python train.py --arch="quartznet" --model="sound classifier" --dataset="synthesized solo parts of chorales (CocoChorales)" --train_examples=39062 --gain_aug_db=10 --time_shift_ms=50 --n_mels=64 --hop_length=160 --input="log_mel" --spec_augment=true --win_length=400 --targets=["instrument"] --num_classes=13 --norm="batchnorm" --hidden_act="gelu" --depths=[6, 6, 6] --kernel_size=13 --stem="single" --widths=[192, 240, 288] --loss="cross_entropy" --init="xavier_uniform" --residual_init="none" --optimizer="adamw" --learning_rate=0.0041 --beta1=0.9 --beta2=0.99 --eps=1e-10 --max_grad_norm=1.0 --magnitude_pruning=0.7 --max_steps=3700 --batch_size=256 --epochs=24.2 --lr_schedule="wsd_sqrt" --decay_fraction=0.4 --final_lr_fraction=0.01 --warmup_steps=180 --weight_decay=0.2
Rows from block 13 of a small sound classifier, named by matrix and row number. Rows with one number belong to one channel. Each number is 50 + 15 x the weight over its row's rms, rounded and kept within 0 to 99. All counts start at 0.
Before each channel's rows are labels from the 100 clips, of 14848, where the channel reaches its highest value: "responds to" is what is common among them. Only what is clearly more common there than usual is listed. The data: synthesized solo parts of chorales (CocoChorales).
# convs1: first pointwise conv (model.blocks.13.convs.1.weight, 288x288x1), inputs 0-95
# convs3: second pointwise conv (model.blocks.13.convs.3.weight, 288x288x1, transposed), outputs 0-95

responds to: clarinet; horn; note F5; note D#5
convs1.181:50 63 58 50 27 50 50 50 73 50 52 50 50 68 31 50 38 71 60 50 51 50 00 50 50 50 50 50 25 50 50 50 50 50 50 45 67 17 50 44 77 91 50 35 80 50 00 50 50 50 34 47 50 35 50 44 33 50 50 50 50 50 50 00 65 83 60 50 44 61 50 50 49 50 50 42 50 50 50 50 52 50 95 50 81 56 50 75 50 33 50 81 50 40 50 78
convs3.181:50 50 31 50 29 30 50 29 50 50 42 50 50 31 50 50 37 50 50 50 58 50 20 45 50 50 50 50 17 50 00 50 50 50 25 50 29 50 63 46 50 27 32 33 53 26 06 52 50 50 50 50 50 50 77 50 45 50 50 50 50 23 31 40 50 50 50 56 65 18 38 50 31 66 50 50 36 50 50 50 50 50 44 50 54 50 50 13 53 50 50 22 20 50 29 50

responds to: horn; note A#4; note C5; note B4
convs1.22:20 50 50 50 79 00 33 50 50 50 39 36 77 50 50 85 54 49 50 50 50 50 28 50 47 08 50 50 50 50 50 50 50 50 50 50 50 00 50 50 50 50 50 50 45 37 00 74 50 97 37 50 50 22 50 50 50 50 52 50 50 52 50 50 38 82 50 50 50 26 50 50 50 50 50 47 50 51 50 50 50 66 50 50 50 50 50 50 47 51 50 50 46 50 50 50
convs3.22:24 50 80 50 50 50 88 62 50 50 50 50 46 50 50 75 50 50 50 50 50 50 99 50 65 50 50 50 50 32 50 50 52 50 50 87 50 50 50 50 95 50 67 50 50 78 84 50 50 36 50 50 50 50 50 52 56 50 62 50 50 64 50 50 50 50 50 50 50 50 50 50 50 50 50 50 50 50 64 50 70 50 50 32 50 50 50 50 50 50 50 50 50 55 50 50

responds to: clarinet
convs1.153:50 99 47 31 56 00 22 50 52 50 50 50 71 50 00 50 50 50 50 50 39 50 50 52 54 04 50 50 50 50 60 50 50 35 50 51 50 05 50 50 50 50 50 76 41 50 50 47 50 50 56 50 44 30 68 50 50 46 50 50 18 48 50 40 57 32 52 43 50 50 50 50 50 70 54 28 46 50 50 50 42 21 37 44 50 50 50 50 56 50 50 50 50 50 53 26
convs3.153:60 50 50 50 62 29 50 66 85 50 78 32 50 50 43 50 50 50 50 50 50 50 50 50 50 50 50 50 50 50 34 50 50 50 68 50 50 30 26 70 50 50 50 72 50 50 77 68 50 37 50 50 24 50 50 50 13 50 98 50 50 50 50 00 50 50 50 50 50 50 50 41 53 50 75 50 50 35 50 50 72 50 50 27 50 83 28 50 50 50 50 50 50 42 00 50

responds to: violin; note C#5; note F#5; note G5
convs1.199:50 50 50 54 50 50 19 59 50 63 50 50 50 52 50 50 54 50 30 50 50 00 00 50 50 99 50 50 50 50 50 50 50 50 43 41 50 86 50 50 50 50 50 50 50 50 50 43 50 50 55 36 50 99 50 50 50 50 50 50 50 76 50 99 50 45 50 50 50 88 50 50 28 99 50 50 50 50 43 50 50 50 50 50 50 50 50 53 50 69 23 50 50 50 50 34
convs3.199:50 50 50 83 57 65 50 55 78 50 28 50 30 50 29 33 50 50 41 73 17 72 50 50 99 50 50 50 50 49 50 66 59 50 75 44 50 50 50 50 50 14 50 83 33 50 40 38 50 50 57 22 50 50 50 50 50 30 69 50 50 44 21 47 79 92 43 50 23 68 28 50 50 50 47 50 50 46 50 29 50 09 68 50 50 81 50 50 73 72 36 50 50 50 50 52

responds to: oboe; cello; note C5; note A#4
convs1.18:50 50 50 50 50 17 50 50 40 50 50 50 42 51 19 50 35 50 50 50 52 50 50 62 52 07 41 50 50 50 50 50 50 54 26 50 50 06 50 40 50 50 50 50 50 33 79 66 50 99 45 55 50 04 90 50 50 54 50 34 50 48 50 42 50 50 50 43 54 28 41 50 39 50 50 48 40 58 50 50 50 49 50 50 69 50 50 48 50 50 59 50 50 50 50 50
convs3.18:50 50 50 50 50 68 50 48 77 50 50 50 58 43 50 27 38 50 50 33 50 58 50 76 50 71 50 50 50 33 50 50 33 66 50 50 50 67 65 19 50 50 39 50 50 64 32 52 50 34 50 12 50 70 50 50 59 50 50 50 50 50 46 74 50 50 50 50 50 31 50 69 50 50 48 88 19 49 50 70 50 50 45 50 70 50 50 50 50 50 50 50 50 42 26 44

responds to: trombone; note F#4; note E4; note F4
convs1.232:50 50 50 50 50 07 43 50 63 50 32 50 47 50 50 58 50 72 50 65 50 50 50 70 51 12 50 50 50 50 50 50 50 50 65 50 74 31 50 48 50 50 50 50 57 50 50 50 50 99 50 34 50 45 50 50 59 28 50 47 50 60 62 50 44 59 50 50 50 50 50 50 74 50 36 50 50 30 50 65 50 50 50 50 56 30 50 64 50 51 37 50 60 64 50 44
convs3.232:50 50 50 50 50 00 50 50 50 50 50 50 50 50 50 50 67 50 50 24 50 50 89 50 22 99 84 50 56 78 50 50 50 50 50 50 71 50 50 50 50 50 50 89 50 50 50 50 82 50 50 50 50 50 50 00 77 50 50 50 50 50 50 50 28 50 50 31 24 73 50 50 70 50 35 50 76 50 50 50 42 50 50 50 50 37 50 88 50 50 20 50 50 50 50 50

responds to: tuba; note B3; note A#3; note C4
convs1.138:43 49 50 50 50 14 56 50 44 07 56 31 47 39 05 47 54 53 49 50 50 50 50 50 46 07 40 42 50 50 39 50 50 17 36 50 37 10 50 50 50 50 46 47 52 50 44 50 50 90 43 50 50 36 98 50 50 50 46 50 46 50 50 38 50 50 50 50 50 46 50 11 50 51 70 56 50 23 63 50 50 50 79 50 64 48 50 50 50 48 50 38 50 50 50 84
convs3.138:50 76 50 37 50 44 50 63 72 50 50 50 50 50 50 50 50 50 31 50 50 50 50 50 51 50 50 50 50 50 50 50 50 40 50 50 41 87 50 50 70 70 50 64 50 99 50 50 76 50 50 50 50 74 78 50 46 50 50 80 50 28 50 74 50 50 50 50 50 50 50 90 50 68 19 50 50 50 50 50 68 33 50 50 50 44 50 64 50 50 50 50 54 50 32 50

responds to: tuba; note G3; note A3; note D3
convs1.83:50 50 50 41 50 00 36 50 47 50 51 50 41 56 00 50 50 50 49 50 51 50 09 50 49 12 50 50 50 50 50 50 50 50 50 50 87 00 50 50 50 50 50 50 62 50 50 50 50 50 50 26 50 26 50 00 50 34 39 50 50 50 50 50 59 50 29 31 50 50 50 50 55 50 60 50 50 73 50 50 50 50 50 50 99 50 50 50 50 50 29 50 48 62 50 65
convs3.83:50 76 50 50 50 50 50 50 50 50 50 86 50 50 50 50 50 50 00 60 50 50 50 50 99 50 50 00 50 50 50 50 50 99 62 50 50 35 50 50 50 50 50 50 50 50 50 50 50 50 50 50 50 99 50 50 50 50 50 50 50 50 50 50 50 50 37 50 50 50 50 50 50 28 50 50 55 50 35 50 50 50 50 50 50 50 50 50 50 50 41 50 54 50 50 06

responds to: clarinet; note C#4; note E4; saxophone
convs1.217:09 50 53 50 99 17 19 50 68 50 50 50 50 50 18 50 95 52 83 50 50 80 50 50 50 21 47 50 47 50 50 50 50 49 50 50 50 29 75 44 59 50 79 67 50 50 03 38 50 50 53 49 50 50 68 50 50 50 60 26 50 44 50 50 47 50 48 48 50 45 50 50 50 50 50 50 50 65 50 48 52 23 00 50 51 57 50 52 50 62 57 50 50 81 50 00
convs3.217:50 46 50 23 50 50 50 37 00 50 28 50 45 75 50 50 26 50 50 50 50 68 50 50 50 54 50 50 50 50 54 13 50 58 34 50 50 59 50 50 41 50 50 00 50 50 45 40 50 50 50 50 26 50 55 95 62 48 32 50 50 37 50 96 50 50 37 50 59 50 80 50 59 60 35 50 50 77 50 50 36 50 50 50 64 39 46 50 18 50 50 81 47 32 83 50

responds to: violin; note C#5; note F#5; note G5
convs1.144:50 35 69 50 50 47 92 50 50 50 50 50 50 50 67 50 47 50 50 50 50 50 55 50 42 88 50 99 50 50 50 45 50 50 50 67 63 99 98 65 50 50 50 50 50 50 50 50 50 50 50 61 50 70 50 50 50 50 50 50 50 50 50 59 50 68 50 50 50 50 54 50 44 99 50 50 50 50 07 85 50 25 50 50 65 50 50 42 50 50 50 50 50 50 67 50
convs3.144:50 50 00 50 50 50 50 50 50 50 72 50 50 50 50 56 50 70 50 50 50 50 50 50 50 50 50 50 50 50 00 08 00 50 50 50 50 50 50 50 50 50 50 50 50 50 50 50 50 48 50 50 00 50 50 67 00 50 50 00 50 50 50 50 50 50 50 50 50 50 50 50 50 50 50 89 50 40 50 16 50 50 50 50 13 50 50 50 50 50 50 50 50 50 50 50

responds to: tuba; note G3; note D3; note F3
convs1.34:51 50 50 50 57 14 50 50 50 33 50 50 41 46 50 50 50 50 50 50 50 47 50 50 70 00 50 50 50 50 59 50 50 30 50 50 50 00 62 50 29 50 50 50 50 50 51 50 50 50 50 50 50 17 50 29 50 50 50 50 50 39 50 13 50 51 50 50 50 50 50 50 50 50 50 50 50 50 50 50 34 50 54 50 71 50 50 23 50 50 50 50 50 50 50 50
convs3.34:50 62 50 50 69 50 50 50 50 50 50 50 50 50 50 50 56 50 50 50 50 50 50 50 50 44 50 50 50 50 50 52 50 50 50 82 50 50 81 39 50 50 50 50 50 50 50 50 50 50 50 50 50 50 50 99 50 50 50 50 50 50 50 50 50 50 50 50 50 50 50 50 50 85 50 50 50 50 50 50 50 50 50 50 50 50 50 50 08 50 50 99 50 50 50 50

responds to: cello; note G#3; note A#3; note A3
convs1.71:50 50 51 50 50 00 57 50 50 28 44 50 50 50 08 50 52 50 69 50 50 50 50 46 52 12 58 50 50 50 28 50 50 50 63 42 50 01 50 43 50 45 50 34 50 32 50 67 50 99 42 50 50 25 50 50 41 50 50 50 50 51 50 50 50 77 50 50 50 36 58 50 42 51 50 50 50 52 50 50 51 50 50 50 61 50 50 69 34 41 50 69 49 50 50 58
convs3.71:50 50 81 50 77 43 50 75 90 19 50 50 50 50 50 50 50 58 52 50 50 17 50 50 50 11 50 50 61 50 75 50 50 40 59 89 50 15 43 50 50 50 50 50 50 34 85 50 50 20 50 50 50 32 18 50 32 50 80 50 76 50 50 28 50 50 60 23 50 50 50 25 50 35 50 50 50 50 50 50 61 28 50 50 63 93 50 50 50 50 50 91 62 32 50 50

responds to: cello; note B3; note C4
convs1.78:50 50 50 50 50 00 18 50 50 71 42 38 40 39 08 50 33 73 50 50 57 50 50 50 50 35 50 50 13 50 50 50 50 50 50 50 50 00 50 87 50 50 50 32 50 50 29 50 50 74 50 63 50 34 76 19 50 50 19 35 50 50 50 41 50 51 50 44 50 54 50 34 50 50 50 50 50 43 50 50 50 50 50 50 80 50 50 50 46 34 63 61 50 41 50 50
convs3.78:50 50 50 50 15 50 50 50 50 50 50 50 50 50 50 50 50 50 50 04 50 50 50 10 72 50 50 50 50 50 50 50 50 50 50 50 50 50 50 50 64 50 74 99 50 50 50 50 64 82 50 50 62 50 50 50 79 50 50 87 50 20 43 50 50 50 50 89 50 39 50 50 79 50 50 50 50 50 50 50 38 50 50 50 50 50 94 50 50 50 50 50 50 50 50 50

responds to: trombone; note F#4; note F4; note E4
convs1.136:50 50 54 50 50 00 33 50 43 50 50 50 50 54 50 50 44 50 50 50 81 50 50 50 42 00 50 50 50 50 50 50 50 24 39 50 50 00 50 45 50 50 50 78 50 41 50 50 78 50 50 60 50 09 83 50 50 50 50 48 41 50 50 50 48 44 50 50 50 50 63 07 60 50 50 50 50 19 50 50 50 50 91 50 76 38 50 50 50 50 50 50 59 50 50 50
convs3.136:29 50 50 50 50 50 50 69 67 50 50 75 50 50 50 45 30 50 50 50 50 50 50 50 50 50 46 50 50 12 50 89 42 50 50 50 50 50 50 00 50 73 50 86 50 99 50 50 96 50 50 23 60 50 50 50 50 50 50 78 50 50 50 50 50 50 50 50 50 50 50 50 50 50 28 77 31 50 50 50 50 23 50 94 63 52 50 50 50 50 50 50 50 50 50 26

responds to: violin; note C#5; note F#5; note G5
convs1.55:50 50 50 50 50 96 50 50 50 50 50 50 99 69 50 43 43 50 50 50 50 50 85 50 50 92 50 50 50 50 50 50 64 50 50 50 50 99 50 50 50 50 50 50 50 50 50 50 50 03 50 50 50 99 18 50 41 50 50 50 50 50 50 50 65 50 66 93 50 50 50 99 50 50 50 50 50 50 50 50 50 50 50 50 50 50 50 39 91 50 58 55 50 50 50 54
convs3.55:50 50 50 50 50 50 50 23 22 54 50 50 60 50 50 50 50 46 50 50 50 50 50 50 32 50 50 50 50 99 50 50 10 50 50 50 50 50 50 50 50 50 50 50 50 50 50 50 04 50 50 50 50 50 50 67 50 50 50 50 50 50 50 50 50 50 50 50 50 50 59 50 50 50 50 50 50 50 50 50 50 50 50 50 50 50 50 50 50 50 99 50 50 50 50 50

responds to: trombone; note D4; note D#4; note F#4
convs1.96:68 99 50 43 50 05 56 50 54 43 50 50 53 50 00 58 50 84 50 70 50 50 50 50 41 08 50 51 50 50 50 50 50 20 50 50 50 25 50 41 50 50 50 60 44 36 49 30 50 99 34 50 50 50 65 05 50 50 50 41 61 50 50 40 59 50 50 50 46 50 22 50 50 50 50 47 50 28 63 50 50 50 44 64 63 52 50 50 31 50 50 32 58 50 50 42
convs3.96:50 50 37 44 50 50 50 50 50 50 50 50 40 50 50 50 50 50 50 50 50 50 84 50 50 50 50 50 50 50 50 50 54 46 28 16 52 50 47 50 50 50 50 43 50 62 33 99 50 04 57 50 62 50 56 00 50 50 44 30 50 50 50 50 50 50 50 50 50 45 50 43 50 50 79 20 50 50 50 50 50 50 50 50 50 76 50 50 50 50 70 00 65 50 50 50

responds to: tuba; note E3; note A3; note G3
convs1.276:46 50 50 39 65 00 28 50 50 50 50 50 46 56 00 50 50 50 50 50 50 50 40 83 50 21 50 50 50 31 50 50 50 50 52 50 50 24 50 50 50 50 50 50 37 70 50 50 50 87 33 50 77 48 50 50 50 50 50 50 50 50 55 50 50 52 32 50 50 50 50 50 50 50 50 50 50 50 50 50 50 50 37 48 50 50 50 50 50 50 50 22 35 50 50 50
convs3.276:50 50 50 50 50 50 50 50 50 50 50 50 50 50 50 50 50 50 50 50 50 50 50 50 50 50 50 50 50 27 27 50 50 50 50 50 50 50 50 23 50 50 50 50 50 49 31 50 50 50 50 31 50 50 50 50 50 50 50 50 50 50 75 50 13 50 49 50 50 50 57 50 50 50 50 50 50 50 50 85 50 50 50 50 50 12 50 50 50 50 50 50 50 05 50 50

responds to: cello; note G#3; note G3; note F#3
convs1.211:38 50 50 50 50 13 29 87 43 52 15 50 31 57 06 60 50 50 50 63 50 50 36 50 50 00 50 50 37 50 50 50 27 50 50 50 50 00 50 50 50 50 31 49 48 50 42 50 50 50 07 23 50 50 99 50 50 34 50 33 49 50 64 50 50 50 50 61 50 50 50 34 50 50 70 50 50 56 50 50 50 50 50 48 87 50 72 72 50 50 50 50 50 50 50 55
convs3.211:50 50 50 00 50 50 50 50 50 50 73 13 84 50 50 50 50 50 50 50 50 50 50 50 50 50 50 50 50 50 50 29 50 50 50 50 50 54 50 50 00 50 50 50 50 50 50 50 50 50 50 50 50 64 50 50 50 50 50 50 50 50 50 62 50 50 50 50 50 50 50 50 50 50 50 60 50 50 50 50 79 50 50 50 50 50 50 50 50 50 50 50 50 50 50 50

responds to: tuba; note D3; note A3; note G3
convs1.154:50 50 50 50 50 00 51 50 50 50 50 50 78 50 00 50 50 74 50 50 50 99 50 53 42 50 50 50 50 38 45 50 50 16 50 50 32 00 51 50 50 50 50 50 50 50 50 62 50 99 50 50 50 46 95 50 56 21 50 50 50 55 50 57 50 50 50 25 50 50 31 50 50 65 50 70 50 50 67 50 44 50 48 23 50 50 50 50 50 50 50 50 64 50 50 50
convs3.154:50 50 50 53 50 50 46 50 50 28 50 50 50 50 50 50 50 50 50 50 50 50 47 66 50 73 50 50 50 50 50 50 50 60 99 50 50 50 50 50 50 50 50 50 50 50 27 50 50 50 02 50 50 94 50 50 50 50 50 50 50 50 46 50 50 50 50 19 27 50 50 50 50 74 00 99 50 50 50 50 50 81 50 50 30 50 50 50 01 50 50 50 50 50 50 50

responds to: clarinet
convs1.62:13 50 50 50 99 25 35 50 63 50 50 52 43 50 50 50 99 37 50 20 50 65 50 50 38 38 50 50 50 56 50 50 45 91 44 50 23 27 52 49 44 50 50 50 50 29 50 50 43 50 50 50 50 33 50 50 61 73 42 50 10 50 50 50 46 26 50 50 50 50 50 50 50 50 51 50 41 50 50 50 50 50 15 50 50 50 50 27 51 50 50 57 50 50 50 00
convs3.62:50 50 50 50 50 50 47 36 07 50 50 50 50 50 79 50 16 50 50 50 50 39 45 47 50 27 50 50 50 50 46 50 33 56 02 50 50 50 34 78 50 50 50 50 50 50 35 50 50 40 64 50 03 18 20 50 50 46 50 50 50 50 50 50 50 50 50 50 50 50 82 44 37 42 50 50 28 50 50 50 50 50 50 67 50 50 50 50 00 18 50 81 50 20 50 50

responds to: tuba; note D3; note A3
convs1.104:50 50 50 50 50 00 57 50 50 50 50 50 50 54 00 50 50 50 50 50 54 50 50 49 50 19 50 50 50 50 50 53 50 50 50 50 53 37 50 50 50 50 45 50 50 50 50 50 50 99 50 50 50 69 79 50 60 50 50 50 71 50 72 50 50 50 50 50 50 50 50 50 50 50 50 19 63 50 50 50 50 50 50 50 68 50 50 50 50 50 60 78 50 50 50 46
convs3.104:50 50 42 50 50 50 50 50 50 50 49 50 50 50 50 50 50 56 50 50 50 50 50 50 50 50 50 50 50 50 50 50 50 50 50 50 50 50 50 50 50 50 09 50 50 50 50 50 50 49 34 50 50 50 50 50 50 50 50 50 50 50 50 50 50 76 50 50 62 50 99 50 50 50 50 50 50 50 50 50 26 50 99 50 50 50 50 50 50 50 50 00 50 50 50 50

responds to: viola; oboe; note D#4
convs1.261:50 50 50 50 50 23 58 50 44 50 50 50 50 50 03 50 50 56 50 55 50 24 50 50 50 00 50 50 50 50 50 50 50 28 50 50 50 00 50 50 50 50 50 60 50 50 50 53 50 83 31 50 50 54 50 50 50 16 38 50 50 39 50 20 50 77 69 54 50 50 50 50 50 50 50 50 88 49 50 65 25 50 61 50 50 50 50 59 50 50 50 61 65 50 59 50
convs3.261:50 50 50 50 50 69 50 57 23 72 50 50 50 50 50 50 50 50 50 50 50 69 50 50 40 50 50 50 29 50 50 38 50 50 50 50 50 62 50 50 00 42 50 50 50 22 00 50 50 50 50 50 50 66 65 50 27 50 50 50 50 50 50 50 50 50 50 50 50 50 88 56 50 50 50 50 50 50 50 50 50 50 50 50 50 38 50 50 50 50 50 50 25 37 50 46

responds to: tuba; oboe; note B3
convs1.206:50 50 47 50 50 00 00 50 50 50 43 50 13 51 50 50 50 50 50 30 50 50 50 50 50 33 50 50 50 32 50 59 50 50 37 50 50 00 50 50 50 50 50 50 50 50 50 50 50 99 30 50 50 18 50 50 50 50 50 50 50 65 50 50 50 67 48 59 50 54 50 50 50 50 50 50 75 50 41 50 50 50 50 50 87 71 50 85 50 50 50 39 50 50 50 50
convs3.206:50 38 50 50 89 50 50 50 50 50 50 50 36 50 50 50 50 50 50 50 50 50 50 50 50 00 50 50 50 50 50 50 50 50 50 50 20 12 31 50 81 50 50 50 50 50 42 40 40 28 50 50 50 44 02 99 50 73 50 50 50 48 50 50 50 50 50 50 50 50 50 50 50 11 50 50 50 50 50 50 50 50 50 50 50 93 50 50 50 50 50 50 50 50 50 50

responds to: oboe; note C5; note A#4; note G#4
convs1.204:50 66 50 66 50 00 00 47 50 32 50 50 50 50 00 53 50 77 50 50 50 50 50 50 62 50 50 40 50 50 49 50 49 50 50 50 60 29 50 50 50 50 50 59 50 50 50 35 50 72 41 57 79 50 65 50 68 50 50 50 50 69 79 50 50 50 50 50 50 50 50 50 50 50 50 50 50 16 50 55 37 92 72 57 75 50 55 50 42 51 50 81 47 50 50 50
convs3.204:50 50 50 50 87 50 50 56 50 50 50 50 31 50 50 50 50 50 50 59 50 50 50 50 50 04 50 50 50 31 50 50 50 50 50 50 50 50 51 50 50 50 50 27 50 50 02 50 00 50 50 50 50 50 09 50 50 98 50 50 99 50 26 76 50 50 50 50 50 31 71 50 50 50 50 50 00 50 50 50 32 30 50 50 50 50 25 50 50 99 50 50 50 50 50 50