config.yaml
arch: "quartznet"
model: "sound classifier"
dataset: "synthesized solo parts of chorales (CocoChorales)"
train_examples: 39062
gain_aug_db: 10
time_shift_ms: 50
n_mels: 64
hop_length: 160
input: "log_mel"
spec_augment: true
win_length: 400
targets: ["instrument"]
num_classes: 13
norm: "batchnorm"
hidden_act: "gelu"
depths: [6, 6, 6]
kernel_size: 13
stem: "single"
widths: [192, 240, 288]
loss: "cross_entropy"
init: "xavier_uniform"
residual_init: "none"
optimizer: "adamw"
learning_rate: 0.0041
beta1: 0.9
beta2: 0.99
eps: 1e-10
max_grad_norm: 1.0
magnitude_pruning: 0.7
max_steps: 3700
batch_size: 256
epochs: 24.2
lr_schedule: "wsd_sqrt"
decay_fraction: 0.4
final_lr_fraction: 0.01
warmup_steps: 180
weight_decay: 0.2
Rows from block 15 of a small sound classifier, named by matrix and row number. Rows with one number belong to one channel. Each number is 128 + 24 x the weight over its row's rms, rounded and kept within 0 to 255. All counts start at 0. Numbers have three digits each.
After each channel's rows are labels from the 100 clips, of 14848, where the channel reaches its highest value: "responds to" is what is common among them. Only what is clearly more common there than usual is listed. The data: synthesized solo parts of chorales (CocoChorales).
# convs1: first pointwise conv (model.blocks.15.convs.1.weight, 288x288x1), inputs 252-287
# convs3: second pointwise conv (model.blocks.15.convs.3.weight, 288x288x1, transposed), outputs 252-287

convs1.251:128128128128128128128128128126128136128128159114128168128128125171128166128127123128128128106128000128128128
convs3.251:128128128128128128128128080128128128128128128128128128128128128072128064128128128128128128128128128128128035
responds to: violin; note C5; note A#4; note C#5

convs1.278:128128128157163128128128158128128122128128128128116128128128128128128152148135128127128128128128015128128128
convs3.278:128128193128128128128128128128128128128128128128128128128128128128128128139128128124128128128153128128128128
responds to: horn; note C5; note B4; note A#4

convs1.29:128128128128128128128128128144128128128110128129128121128130096168128128149128128137161145128128050128128128
convs3.29:128128069128128128128128012128128128128128128128128128128128128128128128128128128128128128128128128026128128
responds to: clarinet; bassoon

convs1.136:128128128128103128128146128126158128128192128128128128128128128128128128128168128128133128128128128128128128
convs3.136:128128128128128128128128128128128160128128128128128222142128128071151142128121128169128128201128128056128128
responds to: note C5; violin; note A#4; trumpet

convs1.93:128128128128128128128128132128128128140128128128128128128128135131128128128141128128127127154128128115130128
convs3.93:128128128128128128136154128128128158099157065128103128174197128128128128128083124131128128113128128128121128
responds to: violin; note C#5; note F#5; note G5

convs1.76:128128128128128128128139128128128128128150128128128128128128128175128172183154128128128128128128128128128128
convs3.76:128174128128128128128172128128128086128128128128128128128128128128128128128128128178128128128128128128128187
responds to: note C5; trumpet; note C#5; horn

convs1.127:128128128128128128090128128128092128128128128128128128128143128157127157128127109128128155128128128128128081
convs3.127:128128151128023046128128128128128029128128128128128128128128128128128128128128128128128128128116128128128128
responds to: trumpet; note D5; note D#5

convs1.165:128094128136128128128128096128140143128128128128129128129128159200128128128128128128128128128128128128128128
convs3.165:128128128128128128128128128128128147128128252128128128128255128128128128092128128128217128128128128128128164
responds to: bassoon; note A#3; note G#3

convs1.277:128111155128128139128128128128135128128128128128128128128128128151128128174128128147150128128128000128110128
convs3.277:128128128128128128128100128128128128128128128128077128102128128255128128128128128128111128128154128128128128
responds to: horn; clarinet; note D#5; note F5

convs1.205:155128128109128128132171128128128128128145128128128128140128128128120162128128128173128171128128013124128191
convs3.205:128128207128128128128128128128128128125128128128128128128128128128128128128128134128128128128128128128128128
responds to: cello; note G3; note F3; note A3

convs1.250:128128128154128128128128120085181113157128135132128128128132128142128125128128128128128192128103035165088128
convs3.250:139177128128163115128128127062128161128128128182128128171121165136160128172128169175151128186187128128128161
responds to: horn; note A#4; note C5; note B4

convs1.240:081115180128128128128128084131128135169128128128128128110128128136128120128128128128128114128128128128135137
convs3.240:128142128128128169175068053128069102128128128128128135128128146128128128128128128153128128128128128128128128
responds to: violin; note C#5; note F#5; note G5

convs1.142:128128128128128128128143128109128128128128128128128112128128088157128128128128161128128128128143057119128128
convs3.142:128128128128128144128128084033128128128128111128128088164128129128158128128128128200128128203128101128091171
responds to: saxophone; note F#4

convs1.60:128128128128141128106128128153128128128123128128129128128128108128128149182128126190126134128178000128128128
convs3.60:128128128128128128128128128128128128128128128128128128183128128128128128128128128128128128128128128128000128
responds to: horn; note C5; note B4; note C#5

convs1.128:081128128127128128128128128128109128128123128128128128143132090128128136155128091128128128144128128121128128
convs3.128:128128000128128128128128128128128128128128128128128128128128128128128128128128128128001134128128128128128128
responds to: oboe; note A#4; note C5; note G#4

convs1.35:128189128128128128128128128128131116106141128135128128128115128191128142168123128143128115088130055128111128
convs3.35:223128128128128128128128128128128128128128128118128128128096128164128128128215128128128128033128128128008128
responds to: note C#5; note B4

convs1.162:128128128128205128145128128180128133128128116128123128110132124119128144128128093128128128128128128071159128
convs3.162:128109128128128128128103089073106078128152105091109128128128113151128146128101128128128086128128128128136128
responds to: bassoon; note A#3; note G#3; note A3

convs1.18:162115128128128128128141119086120128128128096128128128128128107150134119234128188128043128114128078164128128
convs3.18:128128113128128128128128175128128128128033138090128135117128128098128125128128098054128128053128128128128128
responds to: oboe; note C5; note C#5; note A#4

convs1.169:112128121128128128128128128128128128128128128128128128128128128181128128180128137150128115102154128128128128
convs3.169:128047128128128128128128128115128128128128128128128128128158128128128128053128128128128099128128255128128128
responds to: horn; note C5; note B4; note A#4

convs1.41:128128128117128128128128128128128128128128128145128128162128128128128153180128128128128128115147128128128128
convs3.41:128128128128128128128128128128128128128128128165128128128013128128128128128128128128128128128128128128178128
responds to: trumpet; note C#5; horn

convs1.64:128128128128128128116128094120133128128128128128131128116128128128125146128155090165128128128128128128128128
convs3.64:128128128128128128128128128128128195128128117128128128128128108151128128128161128128128128128186079128128128
responds to: horn; note C5; note B4; note A#4

convs1.226:128109117151128128150128128128128089128128128128093128128128128156150153128112135128131128128128128128112128
convs3.226:128128125128128128128128128128128128173128128128128128128128128128128128128128231128128128128128128128128161
responds to: saxophone; note F#4; cello

convs1.68:128128128128069152128149128108128128128151136128128152147128128147128128128128118128075127128090006128128128
convs3.68:128128128128128128128128065063128128128128125136128114128128128128175128189128128176128128172198128128128170
responds to: viola; note D4; bassoon; note G#4

convs1.247:130128135128128128128128134139128128124128133128128128178128128127128146128128128128128128128128000128128128
convs3.247:012162128128141128128128088106128123173128157128097128128174128128182128211128128135128128128128128128128133
responds to: saxophone; note F#4; note D#4; note G#4

convs1.190:124128128128128128131128128128128128128116128128100128128107128164102128155130128128128128128128029128128128
convs3.190:128128147128128128128148128128128128128200128128128128128128128128128128128128128128205128128104128128128128
responds to: trumpet; note D#5; note F5; note C#5

convs1.139:102128128128104126128128128128128128128128128128128128128128128163163128128128128128128128105128000128128135
convs3.139:128128128156128128128128128128128128128128083128128128128128128128128128128035128128128128128128209128128128
responds to: viola; note G4; note F4; note G#4

convs1.229:128100086128128128128128128128127128128118100128128128144128128202128128128144123128128128140139036128136128
convs3.229:128128128069128128128128168128247128128142128128128128110128128122105128128128099128128128128070153128128128
responds to: horn; saxophone; note A4; note G4

convs1.92:128128128163128128128128128094128128128080136128128111141128128159128133128149133157095128128142000130128128
convs3.92:128128128128128027128085128122128128079128128097128224128128128101058128128128128128128128128117128129195112
responds to: cello; note G3

convs1.187:128128128128128128128128105128128128128128128128128141128128162182128128156095128128118128061129004128128128
convs3.187:128128000128128007128128128128128128128128128111128094128128128128128087128128130128128128128128128128070128
responds to: horn; note C5; note A#4; note C#5

convs1.108:128107128128161144128128128130128118147161128128128128128128128168104128144128128194129131128197019130128128
convs3.108:128128128128128128128128128128128128184128128128021128128128128128128128128128128128128128128128128128128058
responds to: oboe; note G#4; note F#4; note G4

convs1.2:128128128196116128128128128091128128128128128128128128134128128125128164128128127128128153128128128131090141
convs3.2:128124067164128066128128128176128128128128128106128128128119128171067133128128128128128128128128146128163128
responds to: cello; note C4; note A#3; note C#4

convs1.110:128128128121128128135128128128128128128128128128128128128128128128128128128128115097128128128136251092148128
convs3.110:101149093128121128169140128128128128104128096128128109154178115128128117114079121128096128112111128128117146
responds to: violin; note C#5; note F#5; note G5

convs1.272:121128200128128131128128142128128128112115143128128128164128128128143166128128102128128128086128128128142128
convs3.272:128099128128128128128128187128128128128128128128128128128128128128128128156128128128196128040128128128128128
responds to: viola; note F#4; note G4; note G#4

convs1.164:162128128128152128128128146128128135128134128128128128128128128090128128128128128128128128180128128152128128
convs3.164:073128125205128128185128171128165128120140128128081130163128128128172151110128128128128118128111128128128128
responds to: violin; note C#5; note F#5; note G5

convs1.57:128128128128128117142128128128128128128119128128128128140128128171128128128128128128128128128128128128128141
convs3.57:128128128128128128105128128128128128128128128128128128128128193128080128128128128128128128128116096197128128
responds to: clarinet; note D4; note F#4; note D#4

convs1.81:127128117128128128128128128128127128157165128128128128146116123128124135128128128172128128128128000128142128
convs3.81:128128128128000128065128128128128128128128128100128128128128128128128128128128128156128140128071242128128128
responds to: viola; note F#4; note F4

convs1.24:128128128128128128128128128169128128128128128128128128128128130168128137128128094128128128128128094130192128
convs3.24:110101146121070116132083091126128082128127111128100128094106093152084128096102088089110128126128129128128110
responds to: bassoon; note A#3; note G#3; note C#4